Weights of a small sound classifier: depths [16].
Rows from block 13, named by matrix and row number. Each number is 128 + 24 x the weight over its row's rms, rounded and kept within 0 to 255. All counts start at 0. Numbers have three digits each. After the name is the row's rms in percent of the matrix's.
# mid00: scale 1 width-5 conv, dilation 3 (model.blocks.13.mid.0.0.weight, 64x64x5), inputs 22-43, a 5 kernel for each
mid00.0 119:126124123125125115129113122131132158120139141127092100129121126121119127127179150125085095123126119117126126127126129126127126123127130117097145148142129122125147142124126127129128128136166154153127127129130129135124106131131132142147142150117120113130139126124132152143123124128131129120120119125128124127122129126125182174181169
mid00.1 054:117121122121120126119115122098146108133134118181151144136135117118121119116129114115112130118119125130112120117120123128113117119120113193136131174104126135134128121126125125123125127124134110092128125126125125102110121114101104114122106096139142143128126122125130122106125122125124125124118120121126132131134132130116104180124075
mid00.2 074:145137141131130141148137112103046065115202167129108116078084139138136133139133134144141148146137133127139143139139132129139136136130135135144152140103128127133129136130129131130129134134135129128130129130128128108111126120116139137112108119133130136130121124125127125145131131135133130132134131131132125126124127130093158104134124
mid00.3 088:126125128126123140133130111118091096074129140130098100106103130127132123123078062069126134132129128120118128127125127131126124127120122141121132131166117108107103094132135133132129126114126118109132135135133130116115136143138128129126116110125122118114116128120119105097134136135133129130130133130128128128130128128124102110106151
mid00.4 038:130124126127124107120151137129119107112083087135123145138142126125124126126142139135118138114113116114109119112116118120120117116122125186112133144091121124127127122125125126126125138137144116103131128131132132122124133118105102105118122115134130137136131122124127127122126124128129128128124129127129116105111115116076143219135126
mid00.5 147:134134130132132133125130133126127128126114115135132139139128132133130131128130146138143146134132130127126134131127130131133131127130132089120075100052133124122131126130128127127126145129144149149127127125126125127133132128137140127131126126129131127129129142127131135127132126125125127128125120120120128127124125124141113145158116
mid00.6 070:125120120121118125127127129130075093084104119109125102092104124122125127126117123108103097119124123125121121121119115118126123124123120154135119131161114114137127114126127129127126125154153145152129130133130128131131125108107112119136128118127134139131125115124141128117126129131128124143143142138130138139146143138123081042089121
mid00.7 045:125128126131131113123107114115071070107075084160131122091096127130129123118113118118115126117122118116110116116124132135116117119120118239200162134037125122123121114129127126129130110131132124124130130127128128127129126146126086093102100101139133133119114126130125126124125124123128128130128123131132128119115120119131166187099080
mid00.8 077:134138134134134148130126138137130163141132158103126095111121127125128125129111123097107113133134128122125137141135132136134132127124128111128162121125130134124129144130129127126129136146137139148133131130130130112104109100103121113087115121124125109117124130133113137142133135129129132140140137137140127130129131128177107086106163
mid00.9 107:129127128130129133117114121118119117118095111137133142133144136130132134133133097142107123136129133130125130130132132130126126124125124192127174163212133142144150143135136137137135131131116125128134135134134132126129132130122147144137137137139135141143140124134138152147133137140140135139139137141137132128133133132157170113075122
mid00.10 072:133130129132130141132121128127114129119138144113126122107125136131130137136111118148095126129124126126122127123120124122130124125130128144100142137132117104111109111132130129134136144136131125111129129127131133118131122119117140122128139118111096096113121117100114106113135128124130132119114113116122137132125136143141109116191128
mid00.11 047:125126124125126136134138142138122123132119124161149126147165125122123124124112107120108142130132133132132128128129127127130131130130132121089048106107115106107122126127130128130128128129117105120127128128129128122121106120123130126131126127131129131133130127120125132137127128128130127125125125128123132131131132131074076080118114
mid00.12 043:133133134136135133142148141136096130129129136139140127117140137135137140138143155167116170129128131130133125123122127126132133134136137137141079107098139129120117119131132125129133152147139131128130130123127130129128133143126121121111110120117124101108125167148121113129131129119125127124117106109115133130115121128130142026138121
mid00.13 061:132132132131132136138135141135146137151144141151137147123123137133135135135131144123119153134132132133133125122123122124134133133135135181157085048101133124123137129131129129127123165166151146126132133131129126112110112116101104108122132127133134142138139131125123137137129125125123119128119115118116131127117125127087080082085153
mid00.14 043:129125125127127137138138139135123133149143133154158107162158130128130132131135127112126133130127128127128125124121120122129127126128130170091151108162134122115126138133131127129128115131126113107128128125127126135134135135130140121112111122143131123127125142124115130145131126123127125125123118123119136132125131132140064067118075
mid00.15 050:125126127126126136134130124131112141134094123146150151130147122123129127125115148169176126143139143137140130131138136132133135136135137072072079118234131128146151135134132140145140137111104080106134136143147143119108095110089120121131129132129136148156137133139151154139134134140150145116127132138130128126129140143054140102088129
mid00.16 076:127124118125120127132123130133131139159153117119087083128130124127121122122122112121135134130128122133129131123126127127129127122130126094187239106098152151119130137130131130129130144152145139167131133132131132137132125124128142130103110133128125128127132155147108118130135136133131132134137135134134146138139136135122124155151179
mid00.17 121:130128125123123132132147136128150117124098119129166126153133124126124127126106149132137129134136133131129130127122121123130132127127126106156167160106123135116123127131134130128130135137129151137128129127126127137129125133128110122114111117123123116123122133145118125119128134130126130133133130131134134130126125125080122135145113
mid00.18 074:137135139135133148127113100120127147147103131126139154190173134134137132135176169142155139131131138139139133133139133124136137138134134154150104117090122132142136131127131128128129131150161150125127131128129128138134127129123133146147156162143149158148138117126149146137128134132129128132140135135132130132138152139125173146165109
mid00.19 098:129130129127128102114108108127143146150127129140145141126119124125122124124139120130130123119120119122126128129131130130126126125127128104081092161180142147151148146126126127127127121133147144134128128129129130127122125125125144132134138138149150157156149139146145143146132132134133132129129130129129143139142142135155163151152150
mid00.20 119:131128130127126141131119128141134120117115095127147150141112126129131134128142115100113116131128127127131130131131126125131131129127129197072113173199113133130126108131132131131131146157168141147131131131131132143147130130134126137133124135127136129131113118142141125112133135133131131137138137133132130132133127134079087115119089
mid00.21 125:135138135131128135133129120126099096128149145132141140122131132135136135131134106122157155132135130128129133131130128129132134130130130136195163143042126122111110123127128131129131115096102103128126125128127130142124135140150146146122096098122123121125137133126112106118128126125128131121120122120129128125127125130091152190157079
mid00.22 085:124125124126127139135128115125172159149166177132100122156143118124128127124102119155121112121121116114115125128128122124123124119119121013051134187193123134143141134127127128128130137121106115127125125126126128126132137140138142157147131140138145151140141123132151148135127128129130129125123126129130132129129138131165136134156108
mid00.23 090:126126127128124140131127127128157142148150117137111115097090130130128129125120129133129138134122120124118134131131131125131129127129126136116117070092126128130135129131134132134133154125138139141132133132133132145146131130137138139145142142135137137135133135130134142131134138136139137134137135137136140138132139136149103138130152
mid00.24 037:123122118117115111104107127129130141158116109120137124131146130128123124123114128127115117119121116115115128123119116113121124121118117102115120116125117109104109116116116116119119092104099113120119120119120118070067084075066112097091090096118113105101104127125123126128118118117118115121121116115112117115113133125032065061099094
mid00.25 058:131129128121124118124127114124157159128131148110171136135124123127130125131119158145117125125127132123138132130130114124130131135126131034086121079196126134115137148132128130137132131158106140195131125126132131117104096065093137141095120148123130129140138143136108150164134136131132130133136141145141124113118138125071130084092165
mid00.26 047:125121120118121099122124116106176140126112125113122114107109126115120124123152166164138141120114127129121123117125122118126122123127125130183178127095146143134120123134127128129131100092071092099133127128127128093063064066079137132120125125137148141124124152149138123124140132135132130144140138136140106101106110122095106066094113
mid00.27 038:121121124121119123127118116123130115135130118095110113129124124124127132129129137152132117112117115117113132124119120121120121117121120115115132111127117114102108111119117115114114107122103121126116116113115115070064070064070105093086087094111110098094095123124120126125113116111109106126128124119115120125101117124051091088104106
mid00.28 046:128131124127122118123111136132181193096096110102139097105132126130131129131137155144108120111111107115114114114111121118123120118118115115104109081090124118101111110124119118119120104096103097131126124123120115144119033127136143123130121112123121119109109133131116128129129123115115115127126120121114147157133140126046062091094103
mid00.29 089:127125123127127120132130128131112100103088130119144132123132126125130132131134140154142133127127120135131129127122123127126123124128125104170089090100135133124114111127120119118113124136093120112127123124122119118115137133134128126108112112127124119114122118116104123110128121119120114127123117117114129117121119125151172098141183
mid00.30 044:127122124122113139120122131133145129108125141098105117144152122119121121119171103107130127120122123110101128128126124126119119120116110122098139089089123113116138140110112113111113110094094101114115112114116116070060082074080112097104099103121110105112116128127130135149112113112110107115112112112109110112110123111031067119071054
mid00.31 042:120118122119124121133126119131165134142132160109151151121145129123127123121093111135144149122118121119124121124122118120127125128124127126181139101110112114113112110122123125127127094104110103112119121122122121056050091087104108103091098111129128123118116118124126125124120121124123124131132132135127129129118119122029082067085116
mid00.32 108:128127126129129130124120125121165144148138130142142124158157122122121123125124103116103128124122118126122129127126125125126127125127127196109068070097135147135135133132131129132130124105099131102131130130130129117115125113122129125122127124131128126126127130141128138129134134132132130134135134133135131131132131129123138138137125
mid00.33 110:131130132131130123127131129130137150136121116132140141127118134133132131129117112121104107133132133132130127127125127129132131130130129029113115073133140134131138135134131131133133126133132120125133132131132131130130122136125136127122130131137135132131126132126123132129135132128137136139139142140140133134133135135114132103037050
mid00.34 125:129127128127128128134140135128135130126142154136147129128134127128130130129154150160148139129128129129129131130124126128126126126127127195110137121075136136135138138132132132134132126125130137134130130131133131138164150141136118125122126134125126128130132131131129132133131134132133134134133134136135130128130133135184174140160174
mid00.35 087:127127125128126131132131117127101106107098118133138127111133126130126128126127087113127141129131130127128129133130130132129130129129129171126060163155133138135131129128131126128126114115111119127129130127128126121126128133123108131128127131127133128124125126130129125126128131128127127130135130125125117123122118114108255198088040
mid00.36 148:130130132131131125131125131126150150137118128125112133123124129130130128127088100118116114130127127126126127128127126128130129130130129102088073105187126127128130131129129130131131153143125131144129128129130130127124131127126141141135131129130131137137134122119126125130129127131132134130129130133136131131132132133090117143144199
mid00.37 144:130128126130129117122118134125156158136154123134120119134125127127128133129138127108168175126122119127123133127123129129129127126128129151137139132194142132130132125129128127127127137132121134132130131130130131125116121132134117109103115123141136135135139143126129131127129128127126128129127123121122130126129120123207199126128153
mid00.38 095:126125126125126113116120120122134138127119123142142143137136128126124123124201196176165159128127127126126127129125124126126126126126125116141146131082130127126126129124125127128128120129124132133127127127127128144147140141146129129130132135126126126128130130127124123124123123124124125124124125126127130127125129132112105087107148
mid00.39 139:130130130130131131130119130129132117105119116118122116116110131130127129132060070089102105133133124130127126126122123123133132129132131117106139088064128122107104113131131129129128146162143144143129130128128128115105117130128156154138139142126117108106116142142121121128131129128126127135133129128131132134135132131150191129089082
mid00.40 091:131130130129131129126135121124117101109070063148139141136123129128128127129132167154132137133131130129130133129128129131129129128128129073029040000062139143140141139128127127126128107119116106109128128126127128131126124122123133129119126134131131130131129140142145144148131133131131133132131131132134127123125123129113093145124178
mid00.41 126:121123124126126132131130128122133116116139146137140143130138127124128125126144114118133121129131129127125122125127128125125126126125127141162097069097114115117125123130130128128130112107106138131130130128130131117115113135119117122123141137132130124135133108106109125116130130131132133125131128132133124123129127126129166171180188
mid00.42 114:130132133132132123125136125133107144082105092130103122115132131133130132136097103113123101121122125125133126124120124131125128129130131128099165184173126127132124132125123124126127148122134158157126127127128129117117115120131134146146130135129125127127140123126135123128125125125126127125125126128129126132127129130096131126163140
mid00.43 145:130131132130126126140140130139155110129141144137109093131111127126131131128115121177150094127136135127128129130130130126127131136131128130101213171136138131117125132130129127128128145138129143150129130129128127135133139119124136134133126117134131129135136129127115121123129132127127126127127128126126133132133128129135153158096113
mid00.44 128:128128123126130129136115137130169131150119120107136129119147125128124126129134109113111137129132115131140128124119122127127129122131133195196171117142117122130120123125127126126127122121127107130126128127128128119116102114123138136140121128123121124125112110132132115124127128128128130131129129131132130129133136133108115111107150
mid00.45 081:129129130129127137130127127149139151153145128111127144139117128125127127131146151139139132131130128127133129130128127129126124125127129124079221169063137138130136134129131129131134107134129124136128129126129132145144144145140138144124131124124125123124133127139133132138128132130133134126130130132132125133136134132162128147085067
mid00.46 074:130131133133131132132131131130132148164146130119131128128118125128128129129153121188147183133134132130127127125129126127132132130131131078173187098098129133127130125130130129127129132130139118113131131132131132105098113112133122128133136121118123121122120127133138133127127127127128126125123124121128135133129127131141106181108140
mid00.47 125:121122120119119124124117122123119139118152149136131143127118126127126128124145111122121121130129125126125126128126127126125123121123123144051136125125122127124110112127124124125126140117132114108127126126126127124131117118117116135147137123131129131129130114116115095107127124123123125126125122120125125123119122127133126171111107
mid00.48 110:131132131130130115122119125130133129142142166133146126145128130132131130132142107118140131128133128128129134138136133133131133130129128113164117087094123132132135133125128124123123130130126126133124126124123123131124116125122114126126117117124133129127128119131137141138125127122121121126131127127124124126133121124050110088087124
mid00.49 133:131130131132131118117123122127118128146123099128140135121130132130130130129158134159157136128128126128126130129130128128130128129130129186123152140189137141133126128130130129129129107120129112114129129128129128146140139129127136131125124131130132124123125131142136127125127132128125128126126123121119127127126130127165101063046129
mid00.50 061:129128129124119128116133114111092120170130131132154138162128120124126119123149148139142128136132127130134131127127129132129128125124122172121171194113145150152146139133133133133133125107103118097134134135134134124124131123123127131124109113151144143132137124132134144142135138138139140137144140139138141140146142135100104134137135
mid00.51 082:135132132132135120119120123122188172212179182148157179136148133130133133136130137132144137135130135135136135131134135139130128130131135092063153111068129140138136132127127129129129143156120115114125125128127128136127120126120127115125119116129132136129131126136130129123127128129129130134136136134134133130134134132146147153177093
mid00.52 189:129130130130127125127129130127129139130136144124124126137135128129129131128136142130124125132133132132132131134134131131130130129130128111117121109118137140141137136130130131130128126119120125142129130131130129130129139124121130131130134134138139143138135135140140134135132133134132130135135137134132126127129122124077087080115118
mid00.53 058:123123121122121112126135137123109143119132133164166162145124126124129123120152159147126150124122119114112126129129131125124124122121120146095154181133149143131129123123123121120120106124105113100127127125125123133139140128132114123117112106131125121117117142139130132122124124122119118124121116118116134136132130125123123123172093
mid00.54 064:123127130130129123128127114109164145154126147129136136126133125124130125121165148153122108130129133127125132135140139134125124128126123156104151126136131128128126119130130130128131130142133129128129129128128128129120115111116146145132126115150146144139135142136137140129130130131131131138137136135134133133127126121182149135075096
mid00.55 127:129130128126125129133135127130103138124115119125149167143152124124122128125122115122136114126126126125128126132126125126128129127127127200184130171180140138140141132134132130132133151149166122150132131130131132114127146119120144134128125124130131125129130144141146138138135132130133136133128126130134137134123130124086152136144096
mid00.56 080:127126129129129131129132126113130159150158150141116134116113131129131131126161174148132122134129128133135129129121117120131131130131131144159108129117135134131129127128129131131129124133143125130128128129129129135136145133124138131143140128129124122122126139136136134131132133134135132128129130130128127126129138130152107122101145
mid00.57 163:127123128126128122118131124139149164153131125147146155148156127124129126130116116126123143123123130122128128125128123125124122127122127136157141171142129121115122130126127123125130135147128135150127127125126129124121120130127120132134137145125127117121128125119121123131124125121123129126127123125130126123114123125070141170100150
mid00.58 079:125124124123125130115117136114104091074053082176133143136138127119115119116118102104160166133128127127131132130130128128129128128127129196094110081118133127117124125126124123119121106105101101109123123124121122110126116128134121114111122126132123126123128130119110113119127122121118120119119115112120128128129130126203207159175108
mid00.59 092:126127126125127133124124125117120117114137151136144128121141129127127121128142090083102137130129135133124131134134128129128129126128126204122082159174114135120118129125129126125127126140109161147126128127125127117120125121130113123111134121129137131127139109131116129136124129126128130125133129127127132137134129131208183192216099
mid00.60 137:129131127131129129129131131125127149150117111101092095132112129129126129126137143126133140125125123128121126128126128125128129127129126079085142168196120123119119116133134132131131147145137135151132132130130130137135138136139128120123123129120113112119113127126120123122133134132131130129128130127127134135136134135134127194168187
mid00.61 159:127131129130128128125128122120116111093110153141128103131132125130130128126131172146150151121125128122124125128125125126125127128126125017115047096151146146137137137126127126126125146127126156152127130128127127122126118130133138140138131127141145145135139152151144141139129131129128127127128123125126136128121125119083054120087101
mid00.62 083:125130125128128134122120119123165159181165125139130137115124132133128131130028090113100096132134131132134126125131127125132133132130131125076078089081132135133128123134134137132131110123134125110133135136133133134151170172157148152136145138119119117112117128124130123117136136138133126133134140131132134128133128136137137218106123
mid00.63 156:128128127129129127128135129131097122127131133126132135148147126129128128131134173130142159126131133129132131133130128131130131129129130185129147158068132135134134143124126125123126116150124122131125127127126127126131124123134134138129124132125124123121127132127137134142123125125124127129131132129130125127124122127158159181135129