{
  "model": "sound classifier",
  "dataset": "read English sentences (LibriTTS-R)",
  "train_examples": 15625,
  "gain_aug_db": 10,
  "n_mels": 64,
  "hop_length": 160,
  "input": "mfcc",
  "spec_augment": true,
  "win_length": 512,
  "targets": ["voice"],
  "num_classes": 2,
  "arch": "ecapa_tdnn",
  "norm": "groupnorm",
  "activation": "relu",
  "weight_standardization": false,
  "depths": [16],
  "kernel_size": 5,
  "stem": "single",
  "widths": [256],
  "label_smoothing": 0.1,
  "loss": "cross_entropy",
  "head_dropout": 0.1,
  "init": "trunc_normal_002",
  "optimizer": "muon",
  "muon_scale": "match_rms_adamw",
  "lr": 0.007,
  "momentum": 0.95,
  "nesterov": true,
  "orthogonalizer": "newton_schulz_5",
  "adamw_lr_other_params": 0.002,
  "ema_decay": 0.995,
  "steps": 5600,
  "batch_size": 64,
  "epochs": 22.9,
  "lr_schedule": "constant",
  "warmup_steps": 110,
  "weight_decay": 0.2,
  "adamw_weight_decay_other_params": 0.05
}
Rows from block 5, named by matrix and row number. Each number is 128 + 24 x the weight over its row's rms, rounded and kept within 0 to 255. All counts start at 0. Numbers have three digits each. After the name is the row's rms in percent of the matrix's.
# mid20: scale 3 width-5 conv, dilation 4 (model.blocks.5.mid.2.0.weight, 64x64x5), inputs 44-63, a 5 kernel for each
mid20.0 117:135131127132128083039116045097139139135129130130135128125131128122122125128122124135124130124125134122127147149156155136138143148154154178168129108058098106112119124117110117108120117147145141148122118118121123178159176168114136089140149150138126112149172120119133153143117129142140129113141146124109
mid20.1 107:137130136128136164139100117131126127134133133135142144138133145147146153148143131132114141138139138144113125122128151151132138129110114144161126105110148136149145129118116122127119157165175172160133132130126130118096107113112169182144126165122138122130132142128132148142125124137116134112144180147129
mid20.2 072:135134125125125109130143127126113121125130130117124119118123122130128132131122126112123138114125136127143122102113144137129142149150163083094117120100107122102105100097108102106118107100125111115105103118112105125128127077071148150170165181102089081110094137163150138173126128129126134150153132139105
mid20.3 126:137135135131127136135141138134134133133131129138139138136136132139139142137125122114128123125127126128118097089081076063114115116119118092096105123129150151139148141139133135140142146141125148140132130140143149124107113167147121130107089099114114104091091100122111105099127151136143147159145137150152
mid20.4 147:133138146137142126110138154116134133132134135123126124127133119120122125122136126138114117128117116138143175139138156163128143171150150139146165152145137125161139154152139155153153099143144103107135146143126130161143176133122120164161125107144139147118127171188207180202120134149117154132135080108163
mid20.5 094:135135137140131128145136115132128124130131128126134138136130132134128143140133140133135146111104123122127109076063079085133125127112130112079040069099115112104113109112129118116132106118144137151129136135123124139153153123104136116162158146107081083111141096102122139135091117117107120157171168165142
mid20.6 093:118117128133128093092099123113122127132127125128135127125118122118129130135120128144135119119110128122123117102135146131119137124137154132180145118102073082103109094090100127109115083100135139144094107114120131143158136090120140128060126104028086085120097129122147125126114097135146133105076140127118
mid20.7 100:125124134135132068071115132109118122121117122133134139138136104092102115123135125145127132127111117138123155129134158133130145147105123116109101095085125096128073063143115133152166138151086139135101104103108092117111152143156150114170182162133091107067072138135141142143146147130203159101081074104114
mid20.8 047:132130128128128175166165121152132132131126129133129123126131135132125121123138136134137136125126133138134101106105110099104093112103103124115116133136136131123123125129113107108120121121109118120130122118123135113122081112112107116116096097121128119106094114124102094106140137129143128168156140142148
mid20.9 048:131128130130129177166167124154131131130126130129129124126131140137130123128139136134137132128126132137136101109109113103106094111104101124114118136133134137131122131132117109109121120124112122123126122119124132115126084115113106116117098097116125119107094117126103095104145135129142128167157138143148
mid20.10 137:122135138128126162128139154111129134130126129134137133142146157164162161150131141133146135140131125143134116120139132159129120148135130157136163118133167142141151160130136127132136127141158157141129127119125139136164163129137155159142172175156156157159160142140130134132128126143135121122134100102126
mid20.11 047:133128129129129174162165125149132132130127128132129125129129140135129123128141137136139136126127134141136101106108112101105093115105102122114117135132129137130122137131116109109120117120107117119127123117119132115125081111115104119118094094119123120106092117119107097105144135132145131168156141144148
mid20.12 047:131127128129130176163166124153134135133128131130126125127130136132124119125140137136137137127127133139136104109106108099104093111103101122111116133132137133132126129132115110107120124124109120122126121116121130114126082109113104115118099096118121119102094114124102098105141135129143127166156141143151
mid20.13 047:130126127128132173164165122152133134132127129131126127128135133130120116124140135135136136125128135139134100106108108099100089110106100122113119136134137126122118127126113108107121124125111118124131123116123133118127082110115105116120097097124126121103091115122109103105141136136145133164155138140145
mid20.14 124:124120118118113123097096083076127126126124124115114109116123134136131134122131141124142124103096117131134159149129148178109099122110117098083114131135114145160142139127125135140136140144123142121140136144136121121126096123138127136144109129159166195156142119144134112098125134118121125092107084097128
mid20.15 047:130127127128129178165163124150132132131127129132128125127130137133126121125140137136140137128128133139135103107108111099103091112105104122114114134134132131120124132129113105106120119122107116119129123117123134115123081111116107115119097094122116120101095114122104095102143135130144132168156137142147
mid20.16 169:119119136129122108155123118166131123130129123121112124122122138133129125135126136137135121130139125117129132150138143157129138132132106209113134155134104141166174153121133149126130140123158127123128130138123128152115141151130122148103136164148161171142180141130135138123138133140126110148126127091102
mid20.17 104:130134135147144150152160140146135133126132132130130132127139139131117120123129121113116126132111102155142165138100098121121123123139137155144106104127149119108098125142130134136153125143102160153120131131145118113070078133149166161127115136131125083101114199179135132116114123114153145074115096112104
mid20.18 063:127129118125130079073109089100127123125127129123118121125128113125127130128124123122119127121127123126130102094103105114106112109100104063039097114108078093085123121122125140133137119122113139156105081095118123105117136113105139124124117123109079080085099150146137145141106110099128144140117165157157
mid20.19 055:117120133127130120109154103128127123126130130121113124121128134135127132140120124135143131106134099099110112114114089112121103110112105050121081091101092087108097131121117135140142140136138121128112105085093121135132150142136150135139115129098114114095127165144127173137105133121111101079122084091076
mid20.20 064:124127129125139146138180120088125129126130132129126131126132130134130130129129119125144129101128126115120122119132129155130114118101112063172062129140143089114090110121112126123134145154125138139115123102116110132144151140143131120134127161110111115101139175145122148126118150099114121091113066065083
mid20.21 075:125131134126121115056114077081126133135132134133138142133133124139133130133115124137125123136120118140144111111129117110110108112100109056056138109095074098119113141104120150139152138134137149152108118131114118131121088096117100107119103108112097114111117150150158145162109113133145117043072204201142
mid20.22 066:122123121133146098102089084102126128128130137151144148155154108111110118135137129128132144133118126147154121127130121136125144143148151078052134102108054104116163198109103129145144110107127130164104122126116120114101142122117148154154135135108108106100113153157142145172088116110135152093106138123118
mid20.23 162:126136130136145196140107094091135135131131134141140140141134121118117116123133120131129132144130136139127115161154154149117149133135115151116160102115170170161162158143130129115117128148159142144134137133126129065098121094113129129139133129164150196159162103105105095091127132166166147146143163157132
mid20.24 133:129137136127124169162174222151129128133132130127133137135128151149138120130134135125117114137131123132113117113150133142098115121111096123114156138092185178181149150139128125130110123138142117124135143139134136104130200140126122191182153157164172206157161114126120119130162163178148139148129136154093
mid20.25 036:122112116115113076090076034063127122122117119125114107123105146149146142139139137132129131135141124122134135126109108114100101094112115097105114089112113126123115110122118107098111124121123119125117133127161159114111108109123124107122118125110129124120121106109106112110125127126112121125129108109127
mid20.26 037:112121121116109062078079070081125120123124125123125131141122120120117122127138136130128136127134118113119130136116122118112132114123113102125121103117083112112119121109107094104113121123120132138125122111135146099104109120125109113126129124105119104131127130125127135116113129131121117137145114115125
mid20.27 034:115124140116106079100103052088128124124122128133115108125113130113117130142133138139124130129131110113130132131102111121116113093114077105123119095097101119111129106130120107097103128118122132131137135089143126100096101118114118115124112128104114107127128121123119125124112121118109127133142132125112
mid20.28 149:134146125117128135088124203160133131127131129124127132128128155152156140136124132127126132142138133135121157153115081119099118124128139135154107119055152124126102089145146154157134154182157139143138141162155141108141141146147138161176146163141148132106078124125141127109136144130128117079116150188124
mid20.29 034:117115119110116058079090060079126120125121123099105103129107095096106119118144145150136138130135132126133139129104114118087074076103093105115105090118084106114102110117115111105117135123127124124113121122172160111107105104113118103120120128115119106121125142142111132109119122121118123145151128104126
mid20.30 037:125119125130102058095072057066128124123122127113111102088108128135130122136140136132132128123132130129137140138109121120090088086083130100102114104127113114106109112117095094094106130117112113116100110094086105109099097101116121110125129133101117113124129119116109120110112122130129133183175139135107
mid20.31 068:119112114131122112151120105108124123118125124139134124138135109110095128135135136118121123122130084110125141152094110123124119063115128111120079123124098104085164122113109079109119114122083114111118122117147126105092088085124110113082131127120149071156135127123125175150151127118137120125108093126078
mid20.32 042:126129137130129156176116128147133131144145138125133136132129128122124134135118133146143139150140134118136124122137120121088088089106122051147194125158084088097122108118117107111117127129137132121120127121108109127118113103088136150158149155070070096110103125144143138131098117143095107136164127108161
mid20.33 037:128132136128133141137098125116127130135138136131139137138133124124121124132131138140133137138130125109134116113123121127093088086104101077125189149185090083091092083119117109116122115112116115113133132121110115126121117099084116135179167149097086086091083135147135131130095100111076098157137106087142
mid20.34 041:130135135127132144130085123133133137137141136133136132135133131126125123129133133134132137138139139126143116119126128134091080084105107091108157158194109095093097102126122114127130113113109112119138132120109110119117118103088137144183176152093089077092084130139137130120083085100083099133128106095129
mid20.35 039:135140135131132151140093143109135141139144144131136126130130143135124125133144141136134140127113111122149108109110110122099103093097065089087124121159111134106133113129123108121120122119106121119137143141134132120117107100081112097134135160110115110092074125132119117134087093104088107149174143099131
mid20.36 061:133141141129135123086090096105128132123121122144144140142139131128129115119151141139135139124126120118125094102105107121087083082083093150063079159196100111089101101144138127136132129104094107121143131133138125124130137132106116099130125104089069067068077142110125130136107090099120118153153163162151
mid20.37 154:131128123122119176180153153146133135131132131127127123122128131130130133136121111122119120135120124118131115124129128124134150120123122036063157096067093114104129124132128121130132127122123085102129126127097114105113116084073135167135135123101122136132123090100091092104124112136107120149148117128157
mid20.38 167:136134140139137212202163137088127132132133131130135132130127125128133135137130126130126132128114151136126129120134153128131149165144156168132203114130165152142148140127131132131134111132162132148149142140127129128145157138128113117158130109139143174147133139155158165167151143191133159153145169146152
mid20.39 062:130130129135132090130133133093123122131139140126139138134130132134128131143120124129135130118112118102126138128129121119119116119115102016156206132104112130138154121106114113113113123117132122130117117106115145131138118123094089141117091110122138131120117120138109102112112120107089128116097078061116
mid20.40 085:130128131126128057143135064105125126127127127117124123126126119116115122124127138132139128113121107113126124127103120123111129137096113107059114075136113134127104118096114136139134117127162119119116110124139140160132132140144088155116145116088104104117118149141135143151124114108078146098118071088100
mid20.41 146:133124129132136100164176173157130125125126128137127129130134146133136134139122131125134136129129121121134119124116122141117106084091071130163165159140109141135134142124115117121136147135113125126109115128136135161182195173172133151110157156116129150130139140146130125122135137162160146123150203185160
mid20.42 156:123126122121120108205148098093124129130126125123126124127123127119124125120122133134124130128130134138132122124126130142100121110095093067115144123144105141141134116130139143133132104120139122134114129130126117122112132075052154132126104141082101123112117130128131126147115143131141126109154123117104
mid20.43 162:129129140138125094076142052084123126129129131129137134137126122120115117130124134148141134113115134130125146167149118096111113143108099154084093115131103135166170135127132122138119125121137164130105122127151177129133102125129135044067137153123122116121134133133123153157133127154137135114109109151100
mid20.44 102:132142144142134103077103126107130133138139137139130140137136139142131133127137129126133136109113118112122158150115102078118136143115105113064079128160131145156141137139135142136132097123139131145119132142153152143151172167206155173154165188112139125127129137145132122139083099130111128113091112102111
mid20.45 160:119122124121127080097122154150127129129125125126128135132130117121129122118141136129121119144154149146150152133138163157130152178165162125153180103134105108112083077136133132110110102108116098094116137134124119125097121135130083118128100109137153168134127137148143123127147157140127146093117104085104
mid20.46 142:139138128135134081085092120189132134133132133127128128134130123126130116118141119132136139139131131124132159121125140153125132105098113099121135166119140123125107135128119120129131113140139153114095115130116139056034077103111103109138116087082089098119109177170176140114148160143138128155128109133143
mid20.47 182:127129121125140102146172119170126126124124129131125125130131125124124125122121122126133132138151129132131117115111140139117100095099096096101231193123148166149154162124121117122120164149138132118123122140138130081124117134128132126174138091137135156154137142144136123108139154160126132149171154154169
mid20.48 055:120122124118112147194162190176105108117121109135131120122121160138142139129127130137143138118112112121109130134111131124132125115130122109097108106134113113111102112118120117115123118110120148150140142162150159129142157139112174169139125159094105119115117139149153170146132107130126128149178139109109
mid20.49 091:128123119123117110135104138147130131116120124115105105119125098112125134130110108122133133076097106110112109120118112091071112096097111123153116136113134138133163125099111108128121078076108113113120128125124131074105118120143166136108101133109113104114124121133148169168113105138129114150106116138140
mid20.50 079:126155164135133205177102118070127133131129127129123115116113151135152146141152155141152156134119139145114114115133130149129122124116123074081046092123125106126130129121119101099118148128167143185135131135145142161117084092127166183123152131142129142138149119105118126138161114133169163172148145137118
mid20.51 167:137137132126132140144160198158133129127133133120126126129113126126139131135131138136145147129142140147152169158179129136119134118125129084111155126113136142158152147134136135134130129166158161148144140137153145139151169122138141163135186118152135146145143161152162155154142156161148116168195162193146
mid20.52 117:119125134140128139130150171170124130138132126130129125133132118134139141142110138132140126109135143111124120092114156127127121126154128103138133077097124114146164109116132129120125060117130153182115115117122129131093146170202104112127140132089098106115101147169150177160086095098104119179164116107120
mid20.53 126:133135130133124102150104139169129125130131127129125127131131117106103120120142141128131128104112125122119104129119108110129116132139119122141123086076121131126132094133122115134137121138174172142145146157138132138159164134179140147130157132124147124147103145136138131097102131159124117147109140159114
mid20.54 067:101095116113106139196152118153116113111104111146138133140133123100105091097151140152146146129114110119119124124118120127133137136124121147124106099095119110109104076114104119127121121132112109125146140145139145131130084119102139120138129102112097087084088148132115134136118085099122132129125146131124
mid20.55 052:123121124113115138201178203192128123119119121121119113113112150142152121117128128136149150147144131124139121134123143123110111109136123099099118121143108113139113119132128124117124102108113125139144141160143144131154167139120145131130110125077098106095087142150155148160121115127114117150187149117115
mid20.56 131:128123132134120196163162178173127130132130131124117140131132136133133125123138118128129129146134142157148123129118127136113106104103117143116174137126164161201186188136124124132134142111102167186126137131145124174176161108155158117181146138156121158185190136131139127137125123113127157141131124134138
mid20.57 068:125129125129122082113005092061135133127136121118101111120101119115101108117116119120128134117105110077093164144089116109107119111131123138148119084062117149107157120113114119128112110131118146145094100105136153137110080121101150159152164114135124127178163132132138150127120109109107120168162146115083
mid20.58 054:126125117116122086078056083081117115113113111125123123116116108106111119120132123120127133124122108109115114115124120128153164148152136123170119118126128127116147124114115116116119115138145125138138142140138127076068035079106082110117160139072129139152134146160148157156113126126109118165163149126126